{
  "encoder_norm": "rmsnorm",
  "encoder_qk_norm": false,
  "decoder_mlp_ratio": 2,
  "lr_schedule": "step",
  "weight_decay": 0.1
}
Rows from block 3 of the text decoder of a small audio captioner, named by matrix and row number. Rows with one number belong to one neuron. Each number is 128 + 32 x the weight over its row's rms, rounded and kept within 0 to 255. All counts start at 0.
After each neuron's rows are labels from the 100 texts, of 14976, where the neuron reaches its highest value: "tokens" is the input token at the peak. Only what is clearly more common there than usual is listed. The data: synthesized solo parts of chorales (CocoChorales). In brackets: how many of the 100.
# fc1: MLP up (decoder.blocks.3.mlp.fc1.weight, 512x256), inputs 128-255
# fc2: MLP down (decoder.blocks.3.mlp.fc2.weight, 256x512, transposed), outputs 128-255

fc1.453 [177 108 143 118  94 136 166 108  90  72 120 163 138 107 199 169  90 144  98 144 142 131 135  94 120  86 163 112 109 115 123  71 129 131  67 175 138 125 108 126 129 133 128 120 213 116 157  98 126  89  84 103 150 193 132 107 101 125 125 116 171 133 137 156 141 163 143 179 158 132  92 119 132  89 120  87  86  70 165  94 177  99 101 151 138 100 161 114 147  95 113 166 164 144 121  58 110 149 133 107 171 129  58 133 118  90 118 122 157 173 142 107 175 112 172 183 217 106  86 132 114 137 190 106  97  75 162 170]
fc2.453 [116 149  64 110 158 123 107 152 118 138 170 134  97 140 113 108 112  93  89 101 167 100  98 136 135 148 126 142 112  89 145 104 162 172 131 147 130 114  94 172 141 186 135 126  71 155  63 158  80 159 167  67 125 184  76 116 194 157 156 133  95 103 134 127  89 119 157  62 135  99 155 115 119  74 100 136 168 161  92 161  69 153 139 114  80 136 113 120  89 120 154 110  97 130 166  83 193 142  91 167 147  72 152 127 107 156  81 119 106  95  84 133 155 103 157 112 155 153  72 132 105  87 125 149  98 137 161  96]
tokens: "3" (32); "4" (24); "<end>" (23); "5" (17)

fc1.271 [152 149 112 164 118 164 142 133 118 186 128 129 112 113 158 122 159 149  89 131 164 118 161 114 127 123  92  70 143 137 121  67 138 139 102  47  93 149  88 132  90 127 106 128  87 157 110 149 111 153 188 126  80 141  83  88  64 129 165 146 189 124  98 122 171 174  86  87 116 120  75 175  96 133 181 160 168 130 118 119 157  82  81 120 154 107 150 163 116 191 156 187 166  80 151  90 104 132  77 120 153 144 138  73 141 168 104 114  99 115 107 145 110 150 144  92 114  46 111 166  97  38 218 122 123 185 140 132]
fc2.271 [148 107 116 111 153 177  98 121 126  97 138  97  98 115  82 129 172 115 157 133 148  80 153  97 177 109 103 119 145 109 168 128  92 144 147 114 147 146 152  83 178 126 158 115 149  71  45 133 123 172 128 107  76  85 152  62  93 136 163 162 104 153 117  33  88  83 197 140 100 103 124  74 133 124  48 115 145 147  46 149  81 167 150 103 112 128 118 127 131 100 167 107  96 149  80 151 105 163 131 103 112 133 158 145  91  79 150 176 110 128  86 178 135 144  47 147 154 101 185 124 155 157 108 110 153 152  76  94]
tokens: "#" (100)

fc1.443 [181 125 119  76 101 100 148 117 132 103 144 158 137 101 127 145  84 151 119 144 128 128 156 166 124 139 136 109  69 111 134  79  71  92 106 134 129 123 171 101 102 106 142 119 145 159 165 104 156 143 118 132 165 119 128  91 155 157 173 134 109 133  73 115 127 123 114 158 131 139  92 108 157 144 116 105 162 101 174  94 176  80 116  89 162  82 151 119 126 146 146 133 186 101 101 176 126 108 146  78  79 199 111 137 146  52 112  80  98 125 136 152 146 145 123 144 159 119  75 210 161 120 183 156  85 148 170 137]
fc2.443 [125  36 125 167 129  57 170 126 157  67 171 189 102 123  97 100 158 149 121  90 155 148 112  85 158 107 197 130 209  99  99  98 176 110 191 191 157 125 125 141 109 153 141  82 118 118  92 128  52 136 126 166 101 123 156 171 134 142 124 107  65 127 130 122  81 172 110 109 106 132 130 170 156 123 115  90 131 113 128 167 173 162 115 147  93 122  85 117  96 134 127  91 170 151 163 210 164  95 132 106 106 151 138 116 171 154  96 133 138 122 133 116 138  55 127 101 166 139  62  93 128 137  78 190  90 151 121 130]
tokens: "#" (100)

fc1.387 [180 132 142 143 108 113 141 123  99 135 119 155 110  94 119  96 115 129  81  88 182 237 200 117  91  71 168 176  84 113 138 127 115 144 133 141 106 112 125 127 130 108 152 149 126  69 126 115 143 159 147  83 164 114 140 124  53 126 123 113 163 127  72 154 151 192  88 177 105  95 108 123 155 125 174  90  90  22 175 137 194  98  53 123 192 171 152 118 184 104 133 123 133 127 100 130  49 117 144 136 156 192 131 102 121 118 112 112 131 150 177  83 110 103 170 107 119 106 110  87  70 161  97 137  70 162 155 168]
fc2.387 [104 122 177 148 110  72 138 140 165 158 121 104 135 154  53  90 110 131 135  87 133  66 130 183 124 140 130 117 169 110  92 151  76  94 147 156 154 120 124 144 111 151 151 109 112 177 105  96 142 154 137 180 124 128 134 113 166 126  92  96 131  94  64 175 119 132  99 158 142 145 132  67 173 143 149  62 110 101 137 172 130 136 177 144  64 123 178 150  95 136 104 154 130 134 130 100 124  77  92 128 109 110 155  68 104 149  96 122 163 142 140 137  97 101 101  92 119 196 144 112 154 113 154  68 128  93 140  71]
tokens: "3" (71)

fc1.106 [166  96 114 110  71 120 116 136 136 139 110 140 145  73 149 132 128 182 118 127 117 111 162 167 102 130 105 142  47  85 150 155 154 165 156 153 152 118  84 151 131 160 110  99  92 124 146 126 138 139 147 114  49 137 110  71  93 116 106 162  86 141  92 101 181 145  98 114 165  87 151 152 124  98 128 130 147 132  94 125 167 119 221 101 174 137 136 191 148 171 143 103 121 148  82 126  88 180 126 110 109 158  52 119 133 132 125 130 157 143  98 125 150 134  82 132  90  65  74 137 155  83 144 104 171 162  92 124]
fc2.106 [ 66 110 139  75 144 103 168 156 117 162 172 195  96 147 111 106 148 149 131 149 107 151 134  80 133 133 150 163 186 125 143 113 106  82 135  90 126 119 120 148  77 131 179 107  78 132 119 102  64 143 124 159  89  88 161 160 168 142 158 127 159 115 137 107 108  84  86 173 157 151 128 112 105 175 174  81 124 141 168 173 145  74 124 179 126 117 124 135  92  96 122 134 114 122 169 159 130 129 186  57 139 172 125  97 176 139  96 113  86  73 128 146 164 130  96  59 134  96 108 135 148  91  68 157 127 101 162 146]
tokens: "3" (64); "4" (16); "2" (9); "a3" (8)

fc1.29 [182 130 146 103 128  99 170 100  97 148 153 124 192 177 111 125  92 156 114 174 190 143 132  63 107 137 109 137  61 112 134 117 121 137  84  77 113 122 119 120  62 160 150 171  95 130 110 152 127 172 178  88 117 126 176 141  90 112 167  63 128  83 147 119 124 121 106 148 119 107 115 139 134 125 143 173 173 129  89 126 182 169 123  94  74 111 111 140  99 163 112 154  92  71  22  92 123 122 142 150 168 200 138  78 158 138 129 106 135 102 180 135 131 101 128 117 131 115 113 101 109  96 197 110  84 158  90 130]
fc2.29 [ 84 132  82 119 110 104 112 166 124 143  88 155 116 108 122 161 129 160 170 113  96  65 170  70 145 118 130 135 161 126  41 121 178 134 121 148 139 125 166 130 101 158 119 140 145  99 102 139 120 170 123  97 148 134 120 107  70 112 132 147  80 160 138  79 182 179  98 110 155 134  85 148 116 119  99  84 105 111 135  78  69  94 182 136  97 127 176 143 147 109 152 137 122 167 102 102 140 148 132 108 117 116 133 232  93 109  90 148 127 153 120 140  74 115 162 146 214  73 180 198 108 118 140  92 152 101  96  57]
tokens: "#" (98)

fc1.75 [147 127 140 132  74 179 162 147 127 129 132 139 161 126 100 150 130 179 119 121 118 190 140 133 141 116 108 129  39  83 147 160 193 148 163  89 126 123  39 112 143 135 153 154 138  98 126 161 159 101 127 107 117 119 161 107 109  96 129  47 125 162  38 107 174 107 186 146 147  84 133  99 168 145  94 175 135 143  79 104 160 146 152 143 139  96 133 130 112 125 157 150 135 129 103  90 142 161  83 114 130 134  71  44 168 130 164 112 149  93 130 175 136  88  92 142  83 102 120  84  89 112  95 153  98 137 146 201]
fc2.75 [105  92  96 125 126 141 156 144 107 100 139 121 126 132 116  98 169 107 190  56 160 104 154 128 146  76 149  78 144 138  92 120 143  96  74 137  88 144 106 128  88 160 159 110 121  84 101 132 113 123  77 129 144 133 149 101  64 108 154 111 114 223 177 111 117 126 157 107 120 106 123 102 131 147 165 121 128 126 120 141 175 163 117 142 107 102 173  23 130 149 197 134 195 150 167 179 125  91 135 111 109  95 133 120  95 120 123 129  69 122 151 103 150 143 185 136 164 100 110 159 115 174 120 178 124 146 135 116]
tokens: "3" (89)

fc1.166 [183 107  66 138 171 165 109 130  55 131  94  86 114 103 143 180 143 124 118 121 137 152 166 134  64 109 131 120 126 140 158 162  88 161 111  57 109 182 152 119  96 130 123 136  94 106  90 114 123 159 119 101 149 116 114 120  74 150 144 139 138 124 163 112 182  93  93 164 109 169 110 128 164 146 133 135 133  70 132 136  99 100 146  95 203 112 154 167 145 106 162 160 130  80 103 133 107 122 144 145 134 137  94 107 207 105 128 122 173 144  96 137 147 164  82 134  79 107 118 218  72 122 142 129 124 175 150 173]
fc2.166 [177 156 144 125 113 146 158 123 125 112 104 111 143 113 105 146 137 158 185 133 144  79 127 131 129 193 102 113 115 103 150 148 136 119 171 199 158 113 134 165 134  54 131 102 153 101 127 119 126 100 122 172 125  85 182 155 127 107 134 159  97 174 126 153 138 136 175 113 134 158 190  75 174  71 187 144 110 131  72 230 104 161  89 135  65 169 127 121  88 176 112 122  87 126 139 151 122 163 119 138 112 107 130 121  94  80 133 120 146 170  83 113 107 126 114 172 124 156 159  49 139 176 147 103 173 113 121 137]
tokens: "#" (28)

fc1.358 [175 143 130 162 105 112 124 129 150 162 144 178  97  81 190 130  97 100 130 163  72 176 125 142  85 127 141 182  77 126 171  31 151  90 222 129 123 117 106 147 126  87 149 115 118 127 186 136 157 119 192 179  36 105 157 107 142 119 108 171 159 129  90 101 161 182 134  95 180 141 137 129 109  98 109 126 159 163 122 109 165 114 184 142 164 154 114 111 155 111 148 134 157 148 115  93 119 131 211 110 141 174 170 180 163 146  93 116 172 107 109 102 110 137 132 162 200  63  83 128 146  77 100  71 131 117 130 108]
fc2.358 [132 132 128 133 145 159 134 105 146 117 161 159 168 131  66 169  77 114 130 174 119 101  50 149 139 148 163 150  94 126 162 170  77  81  79 128 146 186 166 151 137 159 179 133  93 108 153  67 150 143  80 170 175  54 115 138 174 164 191  83 162  85 128 155 135 121 157 139 167 126 128 133 183 174 158 176 101 157 104  57 126  38 112 100 106 162 127 110  62 149 145 105 148 134 116 109  82 125 134 105 139 147 132  99 165 165 168  87 129 104 104 131 137 150 210 155 146 164 122  95 131 139 156  84 103 129 130 144]
tokens: "3" (46); "2" (16); "g3" (7)

fc1.79 [130 134 138 107 102 163 153 103 140 117 143 109 161  33  90 148 155 132 103 106 200 146 110 121 100  75 140 129 128  82 201 151  72 142  87  65 108 124  82 137  82 169 136 121 126 145 157 147 143 175 153 139 132 142 131 116  77 145 115 122 154  98 127 128 154 129  74 110 145 133 145 162 114  75 117 142 213 105 110  81 151 144 102 109 120 133 101 133 151 124 195 235  82 131  89 168  58 141 160 104  96 193 106 151 128 143 146 139 145 102 137  94 133 129 120 163  95  59 156 161 161 114 155 110 174 145  95 103]
fc2.79 [174 164 132 183 138 121  91 149  97  71 142 127 107  87 107 113 136 113  78 102 109 115 131 136 126 199 132 128 103 178 133 113 140 197 127 161 176 137 133 123 154 100 116 147 126 152  93 171 111 118 123 119 110 127 118 100 165 143 149 118 140 116 136  93  64  92 115 118  91 138 143  64 116 139 143  97 132 146 124 129  99  93 124 129 141 115 148 140 149 149 143  34 152 168 145 162 127 140 109 115 108 140 174 170 140 117 143 127 123 104 118  88  97 118 112 136  46 172  96 123 179  92 115 179 150 180 196 125]
tokens: "#" (72); "a3" (12)

fc1.22 [105 114 176 148  59 142 147 177 129  86 128 166 119  74 111 120 116 196 122 164 173 162 131 211 120  91 134  91  85 135 160  81  69 136 181 100 128 193  77  89 150 159 108  66 161 142 127  97 129  83 134  83 123 184 102 135 112  63 165  89 133 117 136  99 138 127 119 127 128 115 118 142 134 150  74 134 132  99 158  77 154 129 145 166 131 129  66 191 106 104 155 164 140  93 117  40 135 129  99 136 167 168 123  74 126 141 182 124 142 155 128 147 119 109 128 141  78  49 138 110 126  92 125 137 106 111 162 175]
fc2.22 [190 121 114 118 164 132 178 188 136 127 148 118 170 195 144 134 119 146 162  96 186 153 104 147 126 131 159  96 188  91 138 133 182 143 170 171 117  34  99 130 109 125 139 151 132 122  85 129 136 106 146 130 122 123 116 109 164 156  92  92 115 135  89 148 162 139 157 122  84  96  90  73 148 144 138 147  72 181  53 203 139 114 167 159  44  83 179 122 192 195 116 109 188 160 186 110 120 144  90  90  88  95 117 155  94 129 143 129 124 103 146 116 155 150 118 133 103 137  64 109 109 136  60 153 140 126 106 109]
tokens: "3" (18); "b3" (13)

fc1.306 [133 151 155 151  98 150 152 118 151 160 102 100 100 125 225 157 155 145  75 144 125 150  99 141 106 174 135  80 155 142 126 143  98 102 100  38  80 147  87 141  46 122  97 122 158 189 115 156 184 148 157  96 134 208  83 103  95  77 129  55 174 128 121 145 155 148 121 165 149  97 118 114 133 160 101 168 183  76 127 165 134 124 161 113 175 108 101 142 141  91 152 101 109 138 113  40 132 134 140 147 162 142  86  87  74  76 138 118 202 123 144 124 133 132  95 117  89  43 125 120 147 101 180  95 130  74 140 143]
fc2.306 [138 108 100 168 195 154 127 105 118 144  90 108  99 126  88 152 164 169 115  65 133  79  80  99 186 177 102  88 193 172 117 191 171 124  86 121 115 118 128 113 140 105 166 136 125 130 112 129  97 202 106 141 168 188  75 143 131 141  98 136  83 168 156 136  73 113 137 149 146 104 187  93 134 135 119 199 117  92  94 152  99 114 116 121 141 122 152  63 135 131 109  99 147 114 201 134 152 121 120 130 143  70 114 155 128 134 147 103 139 142 121  83 152 155 158 104 148 161 134 106 130 131 182 137 164  90  93 103]
tokens: "#" (72)