config.yaml
spec_augment: true
encoder_norm: "rmsnorm"
encoder_mlp_ratio: 4
encoder_fused_qkv: true
encoder_inner_norm: false
fusion: "prefix"
decoder_width: 256
decoder_norm_position: "pre"
decoder_parallel_block: false
grad_clip: 3.0
Rows from block 6 of the audio encoder of a small audio captioner, named by matrix and row number. Rows with one number belong to one neuron. Each number is 500 + 25 x the weight over its row's rms, rounded and kept within 0 to 999. All counts start at 0. Numbers have three digits each.
Before each neuron's rows are labels from the 100 clips, of 14976, where the neuron reaches its highest value: "top examples" is what is common among them. Only what is clearly more common there than usual is listed. The data: synthesized solo parts of chorales (CocoChorales). In brackets: how many of the 100.
# fc1: MLP up (encoder.blocks.6.mlp.fc1.weight, 768x192), inputs 0-191
# fc2: MLP down (encoder.blocks.6.mlp.fc2.weight, 192x768, transposed), outputs 0-191

top examples: note A3 (100); note G3 (52); tuba (51); note A#3 (29)
fc1.362:498513513512534479515521524497478511493444494502512488512484498501508472502508536512478502524466512486513468497503507479477527459522485538517522535481531511518504528501487478561517465510526474495445475486509491478517483455534520457532500502516475506488486498504486487535548529520510471456470534466555495507498475514481486488536519487519501507536496518535445524524491477482499518531442448501482465501471489491502527462529537511513498467503480505521515510482519493504537518523522498501518461481471479533524514524523522483486516543496516536451555558519532522449478520464497491453
fc2.362:484484510479486455511506537502474497426489484478525463472533510482531512497526499489476501492501517521540521469487509490498478507492456485536477504522469481491448507485492504509518534462508490476545544545493511490492511497491536457505475508505497478529509513489481472483479517536466500492530537496506516490477492527496512488487527498485464496547488556464504475486472506500515480487578508506502521511522469470517452488489515555494475485464503463496487472526471465495498475553558534460466481525546505500486499551537455477502502506547494481487503528470499479478524494472506535512

top examples: note E4 (46); note B3 (41); clarinet (34)
fc1.488:541510500521475482519485489495529518526545502501499512487498529522517491493546482487492464523488509462486498514502513509485506482508536460478481522458439526535543480517477529467460543552485494509555481537526477504471519467521500501510470503537479520469523501501480465499496507503464454492473537517548501495545479458471470476474495516463473522514515523501464495508494499525511530521527494529501489468520505475520489541488504502474506506471507504496477508480495550447518534464511501475492485505548489500486553481491511530498559451456492477529475504473488512517530478492499547452
fc2.488:505471486512483509515485512460505499506487512462521515525461499500496474494524532483479542481495511504498489484523536531489492461515494486486506512483517515510511448462491511477512494483512507535493510486484487469541517546538472526479496533541491536510489527531493512500500501443508506502493494442536526530530502512486504527515516563479495488486498487529529503525498532506479493521441527558499471459493529534521516507511521532466488473555436467438516527491484523500459532498470496519521562487518482463494526487523478490498508509518504460523508469504470515499516470481552463553

top examples: note A3 (90); bassoon (49); note G3 (43); cello (32)
fc1.270:501512511488486503503499462493508476490456518534461450492462515471477499520526515460521489505530547475481513489479525504457525489516531536510514518453517536556544529527528455468459484503527501498503459531469507487528535489483476470491470513526452497492508502462490509514540525490491432493511500522521496520491490515520487526519501484517506492498462537486486487473486442532474497543439508478477453491477513448529509489527533516528490501487528485491497531515547514472490456485549508527488486505499505480529500517524478508476498493503502503486541532495527521500492539474542506467
fc2.270:534509559497487465546487508487492474435486514526489473517511503451494507534561497493526504500504564483511532504512481505504525519502530500544486470478463535507511476478515515488454504512496471486501515568502511501489522507514472486492463529525500490514534483475486471469531538525503456517512529491507502509542473480510458511487472488521473511525467535450486457506475470507488501543520494479489490472531446452528521505510536505496481504483513454483498469526512520492499451519567515495451487505526489474510498550525500514497508473492477510510499541467497489481494487471513523498

top examples: note B4 (52); note B3 (36); note A#4 (36); note C#5 (25)
fc1.198:478479504511469531498489547493495549470502503446542458463499540482478476517548515529498543507530532510520500519502540510484482504469487516528452512519503465496458510499528457467517493519521505473504520496515534531479534485459465498493490522513474524524472485475501476497479515540492534483472530483512512484463470509489478509513509534512503472549507511522520501478494493529460484512478553480517533500538499453474507501462522524490445466516484446510489536514515517505528487475534524472478504521506484510490529487524523470511510506525464479495501498459470491446512509531485557546
fc2.198:538521472508488451490508528464499467504499508516545460497497499493477513465502520485486533467503538502519464539448461519528509532501501486488494465500477450499447497505515510482551501509539499522476513481481532461530513539463521517476479510497513467513463507497497520462467449521539524516540494516529554474508470503516478481525542510531471509504548474476517482480526530510514485474521480482513492527488501518568476470528483483500519519524507501492482518508446488528458492503484491456488536485504525510481484490481506493522447470502525517481522481448455465528507486492495508499

top examples: note A#3 (80); note F3 (49); note C4 (36); tuba (35)
fc1.420:498523483519511482508487522527494500487518561543476525516461516515495520491487523523500488506492478459549470485550457525510466465484483499515573533480485525519523477476510527536516503471497464487503473482541480441518486480516508465490538501501478503507525540500543509502501515490519462461446467442461537553494476486500473498494496547474484507499518523492499540507546504461519529509487495535498447467459504518514540493513523506541535477531506513528501491461483501529495523493500499525516473462532497501498489497455500534530502526471515488516527507494522528500495512517466500484
fc2.420:494493469526467518474521403503504484528536541469501473480500499522510503499494497483556506475478462489490475464515480507490491512523500510474500515501483478501565506524507513475518499481492513513564493457504417481530520526493505551518520484451519475487485499528483511507474508500493489505462493510469501491537479484509528523517485517478489461476489514512541492483517516522496511465548530558497488479474499504505499482505481493484480482503484491480501513500496499492481526502446507500539530515576511489515532487483470551481508519488479493533462470510477488487511526538557461525

top examples: note A3 (45); note G3 (40); note E3 (35); note F#3 (35)
fc1.754:521515483533504511475504487492485529502532477484499520511443468534493480470487488508452488540482498515502519499492479471549486501531468481515492477529516454488485502498486514490521494505518486494504507475513505543491510520511514542524509484538516502471499516513554516490447501485490565507470474476466504485481537511495506490543482515466500484484497484526530496522482541492530500454466470485494540490482530559494533516468476504513508492498446544507495466482497469510534563439473526463509495500498468522504512428474486496523509506497508514499500469532462450482518450525469520533
fc2.754:530532509530490535511490493504495540520484476477494493492498486529458479498453473486485553530492484556485531516479486496502514509524485520505463463556563478485437545539494507501518478525544532517446494459497539508489493499482511504500487492493493532472454454482510497517493496491452497534470505528479498432476486502517530506536493480524528497497505461528494510490472495553484479475455466451530494500486514521499511483544509515469503523492470508512516494508526482482516506498493526492523498514427494541494494482461501485490450497522504512475474487535477476493501488528497463510

top examples: note B4 (90); oboe (42); note A4 (25)
fc1.4:505490512509535542490509503540463474501502489503450522561515504519521524491530548487502462478525518527472439472456498500485518476495489474505556530466477535453501520470519500508525455482454459483480521482495507507473442508508473479526551529472499494495474496469512532498479455457463499522483467521478495507496506468457492483506478473474493489468508476441477541520512514511473554517515488486468532491516510483496500514544483477530530500478482498516506479495487496542520480515465482499486457509495493527531513503486536494531477473501509466505520483464539493516526481495515519470
fc2.4:546480530527505534526493537519483480531488504529549467492500530483510514477491464533512494466502513515509475467463483481518487505467455499460455520493477474495481484502486500483473467481469493535519506496532507516519532492464489509523476499489493539517514497469498552531473499540500507514519535488517505488499470505483530548498464489488475520473518501532505530456502479491487484483472526501517533523476548565521522502519526531479504463507507490453542466496481471490524546472489488464546492545540493523455537490510501494458507528534452516487497517484467487502500473482516445536

top examples: note B4 (81); note A4 (76); oboe (30)
fc1.649:507509469545473481477471487471511493524520524509499456528532490488459540511476521463519516526520497515458543491523539498513463525526538469493521502492485533505468523503462495519471491518491502483480480474471537501482522483532518553519488521496466479527518531522524512507536484505511497489471477486501491506508503473530507510529487527470463531487500459484538501464479465515456465452516506497496478508517464508540452480542494537469465502546449478487495526478466465456491500509477482487512501504478510471515495514500508479522502451540463478453522500518503485515515465546454467539
fc2.649:543509528450497488531529459461480552488506530479512510502486532518497477513503517502539525491448494482482464523488498471532492473533490516462465455486461500525539530507490499532505498517488494532463481517476505504552534459520503522504478457512485486546525497478480508469496471550501494500485506499494505486522490521489477542482482509535494475500495500525498538523492451444503549467472464476514527499555502471504508511485457529499533495532543503535528466474517528507475501509506489549523506449483460480568497509528477514499494514493521492497505526479477505519524461478505503508

top examples: note E4 (31)
fc1.436:460493527493512506500494510477525516537480541458545510458469459478537507486530527530473493480535512466456493470463523490508542526504526478504481456494515544513459491529532472472461528482518506547473466504505506533539533483503543535473513477504484540521534458489476486516485518492496533556526496521509522469511471473499531493477490509521480515482543516479526486527520466510471459485534495521495512528531509526458519536506500490477521469504456514505476481533551524490468474511510523547536529504515470501482508503491475500485523486475459503494472501498514510461493461523516508500
fc2.436:501524473506522453495505484470472490461453486521472489477496474478491494463513496469470496513498546486495460494495477524493543505495510505521526506501528475479488510496506468494569504457556530504542509486534502538499470528493478510511514488527450526488500475528465513491510533458519475453513460488551519483484502547465508499507482475512490496502510556508515514468474498525479479482446505468462438488454502473554463458507507513529486515497520506483551523469494501506515455527520485491498491503516494510489493535533483533481537514475522505522525491537507533523483518512521462482

top examples: note A#3 (31); note G#3 (28); cello (25)
fc1.70:473516485474496485523496490506506482503512485536505508550452493468505497476522488490485501544537529490474503508485479511473534517501511486515501524506536496539518491519523500539492496496451496507531452481537468468520479534506482483500519508440497515510490485490487509523533485520510438488511450454495521524487485485471469481542520463471477515493554503527504508475543461493492483526466500536484504498486518505497548473526493474499517505483483509529528506518468516497529487475453489516529481476472483455458488504464519475535523489514502527562539463484546519516516511482481426451
fc2.70:497511514475493485501504494488484515513504474523514492499542470481453543542475488483498544472481530521503549534490507512472493467518485476521511489501500501539475479480481475491497544508493516463421525489475495500476544498442537485535519494489533496537467481476488481468462466532462482520477461539529519463442449470470534522502517490490504530503473480452493465482504502459471501490534467522543487508521521508491474500516501536483517469516520492477514516510508488489523510506505501506489521541517510511474495530457473523528507490515502512455494494456500451479504488525514490564

top examples: note G4 (45); note F4 (39); note D#4 (36); clarinet (33)
fc1.378:518455508502481531487490486501557485508510485464483486505513530522480509474531476500487486493510465505472519507533548449468494485469482501472463505559437516496509480468466501497518519485520518485554520470457489517471505503521487462536485479521534496500501517497495454484454531531446511468528526485549516440468510498498533481486492516492457514535512515515484509518475521463513492500487512476524503518496517471488452495474495558504498439494491510521480507483528510478536526487509482479527540523520482510509536499509467495512520494510479519489439509487456481485512531550497530505
fc2.378:495461510525498516496516493491505531507540533458519515461527503494512466491510496532499491457476461502481527481523488504524491485470496492490484493511477514492523494474516531494479532467486558500512505479505455500516522542513490529504512519461535508510500512543482490493469480499510491534498475494474467487535471509503516543477491490514500527491514480506487509496495546488501472478547544563534507472489503507510466504518467560465491429488490491485536491498500509523474497511466486501472586502520511482521532514518477552462542478503461450551466491500446482534509495512513488545

top examples: note B4 (95); oboe (65); note A#4 (40); note C#5 (27)
fc1.382:469491459467479502491455474518536510529493501498491466497467497532537514479492503497500469470531488508497510521463489489518469460482473477549488505470485478539488500477519486545546493501526477498492519495478472525504491442487473510502488503508511484491480511489481513539505529524525480500516531467531493496484555473528512472512484528518463488513485532544500499484491466480543518489523503469508491481506523482527483516526508493506546545493549530486457538525503504523507469504516520490535439507515525498504499457465487468562505497459529524516540482549541491458464514454523467466
fc2.382:516521476538467478526522504516504484517465468475516531465505522476474511492497498481484536505507497503531491467493552475473488490460513470482526535469465528467527495527526471498457530452506472478470534516485513498493488473493512495480510499474470468501505506511499469509490476502463494470545543512504474479503480512481528514510528501465464454511547505472470471536543530533519543515514525477534526475487450461470471504495506491498476525499494498547497493503475510484543537532478488519564524487535456506484512500524501527497481479537490507505533545478500499481465497464543498443

top examples: note A#3 (64); note G#3 (51); tuba (46); note G3 (27)
fc1.356:467510490498554485514527531494549495525530537561462497548496529513482523517493517478504480484527521465518441531503462455510522515530492529495535510500477516508525482519509507527507505548478467489518518529506489518471474478466475504493474494490487535525532514499496512479501505528485531474526536508511464459498517523512430487502532508521486538487546529478485533513524479523509460498469500475517510500477474482490488512484493469537523502504474518542462523499500547519496546470500453465504487491481496515492510516485539469506500477438519533491494487500550534515510531475473487454
fc2.356:500482506505514498493519495508523507490476467484489551504516504483489534476490469508506494508487543504476565508538492486510494512504495519527396454499500520507470458489476517520529493507514533497486523486521483512506531520493514533524525482502565500485495472471543509483505517536476516505527531507513477442540512504515468476493483483508505537533462462496537547510436510484502536477492477453451505461531466535490513480482486475471476506470484503486515472486521538488508537502473511501489532463529470510530506496505479497529515486511514518482479505474445476517512505487465484552

top examples: note A#3 (100); note C4 (45); cello (32)
fc1.35:522477509455511504503543550525483488493487481518507490484553496498490527493522479508463489482526488498492487533476513483506527524449504509499483517503479485497445495503532488499473527547472522480463542550481540449458496518489516494477490502448484504502516483478471499505495476538517503502538527526535507484468510500476508515446527441516492550515558523478451472480501510515495504538547492506524549538556474472508483527522490501490504511488507508520506503515493502472483461561532459512491522524519478519448485547514496490514489479475487498499506511455541490504492533479491519507
fc2.35:481528478532488536469459451545511503545517485481473538493452509491472520455486476485524505497510484499493494503515493538483489500497509529462475484517511534505558535489505533498506465492534524512526486445507474483541492531524453519496542497491517468485490517468481534499480452471474496505457446503434537496485482484528538524516473519481503500473512505499514517511503498494515524466468476513508482479455527542509531467529477488510550484516493530505495497502523527526502521473463498556534499514478498496522489445455519510502490476525507495532499489542478511531498503528501458481

top examples: note A#3 (94); note G#3 (56); cello (56); note C4 (33)
fc1.401:533522504480520514504502553533501482523503458532487468469532520491501539515509483496479483499537505504499473538498496478505526503479527513516520539492492489488464495521544491471461507514499523480467499550479516466480518505492512496481487505468500498533553490506454517472516511509516515478546513537511473482507487474489518517432506433537503542484544511506471457475530507503488528527542486487507514554525477454549483506491517479501504497523533522527501460520526487486471474527525436491504516479507496496445511525504507481495481474492531484482512512434539485530470528459493521499
fc2.401:476534502541499517459472469539490492517510492489495496473442514463468532465490485494530512474522468510515500495467490541499486490537510501473485487496540517494511509477557543483485476504526534516518486497523504479536485518465458515474545519479479470503488481467454519515476437478486479498463432520453532512504455473532523503497500516499512502460507515482495493500521490519524536498464474526518446497443513534508512477536502470511552499536511512484510492527508519533486498490473513551504507518497523492521490474471541503505477490518494468527506491531500526548485505496514438503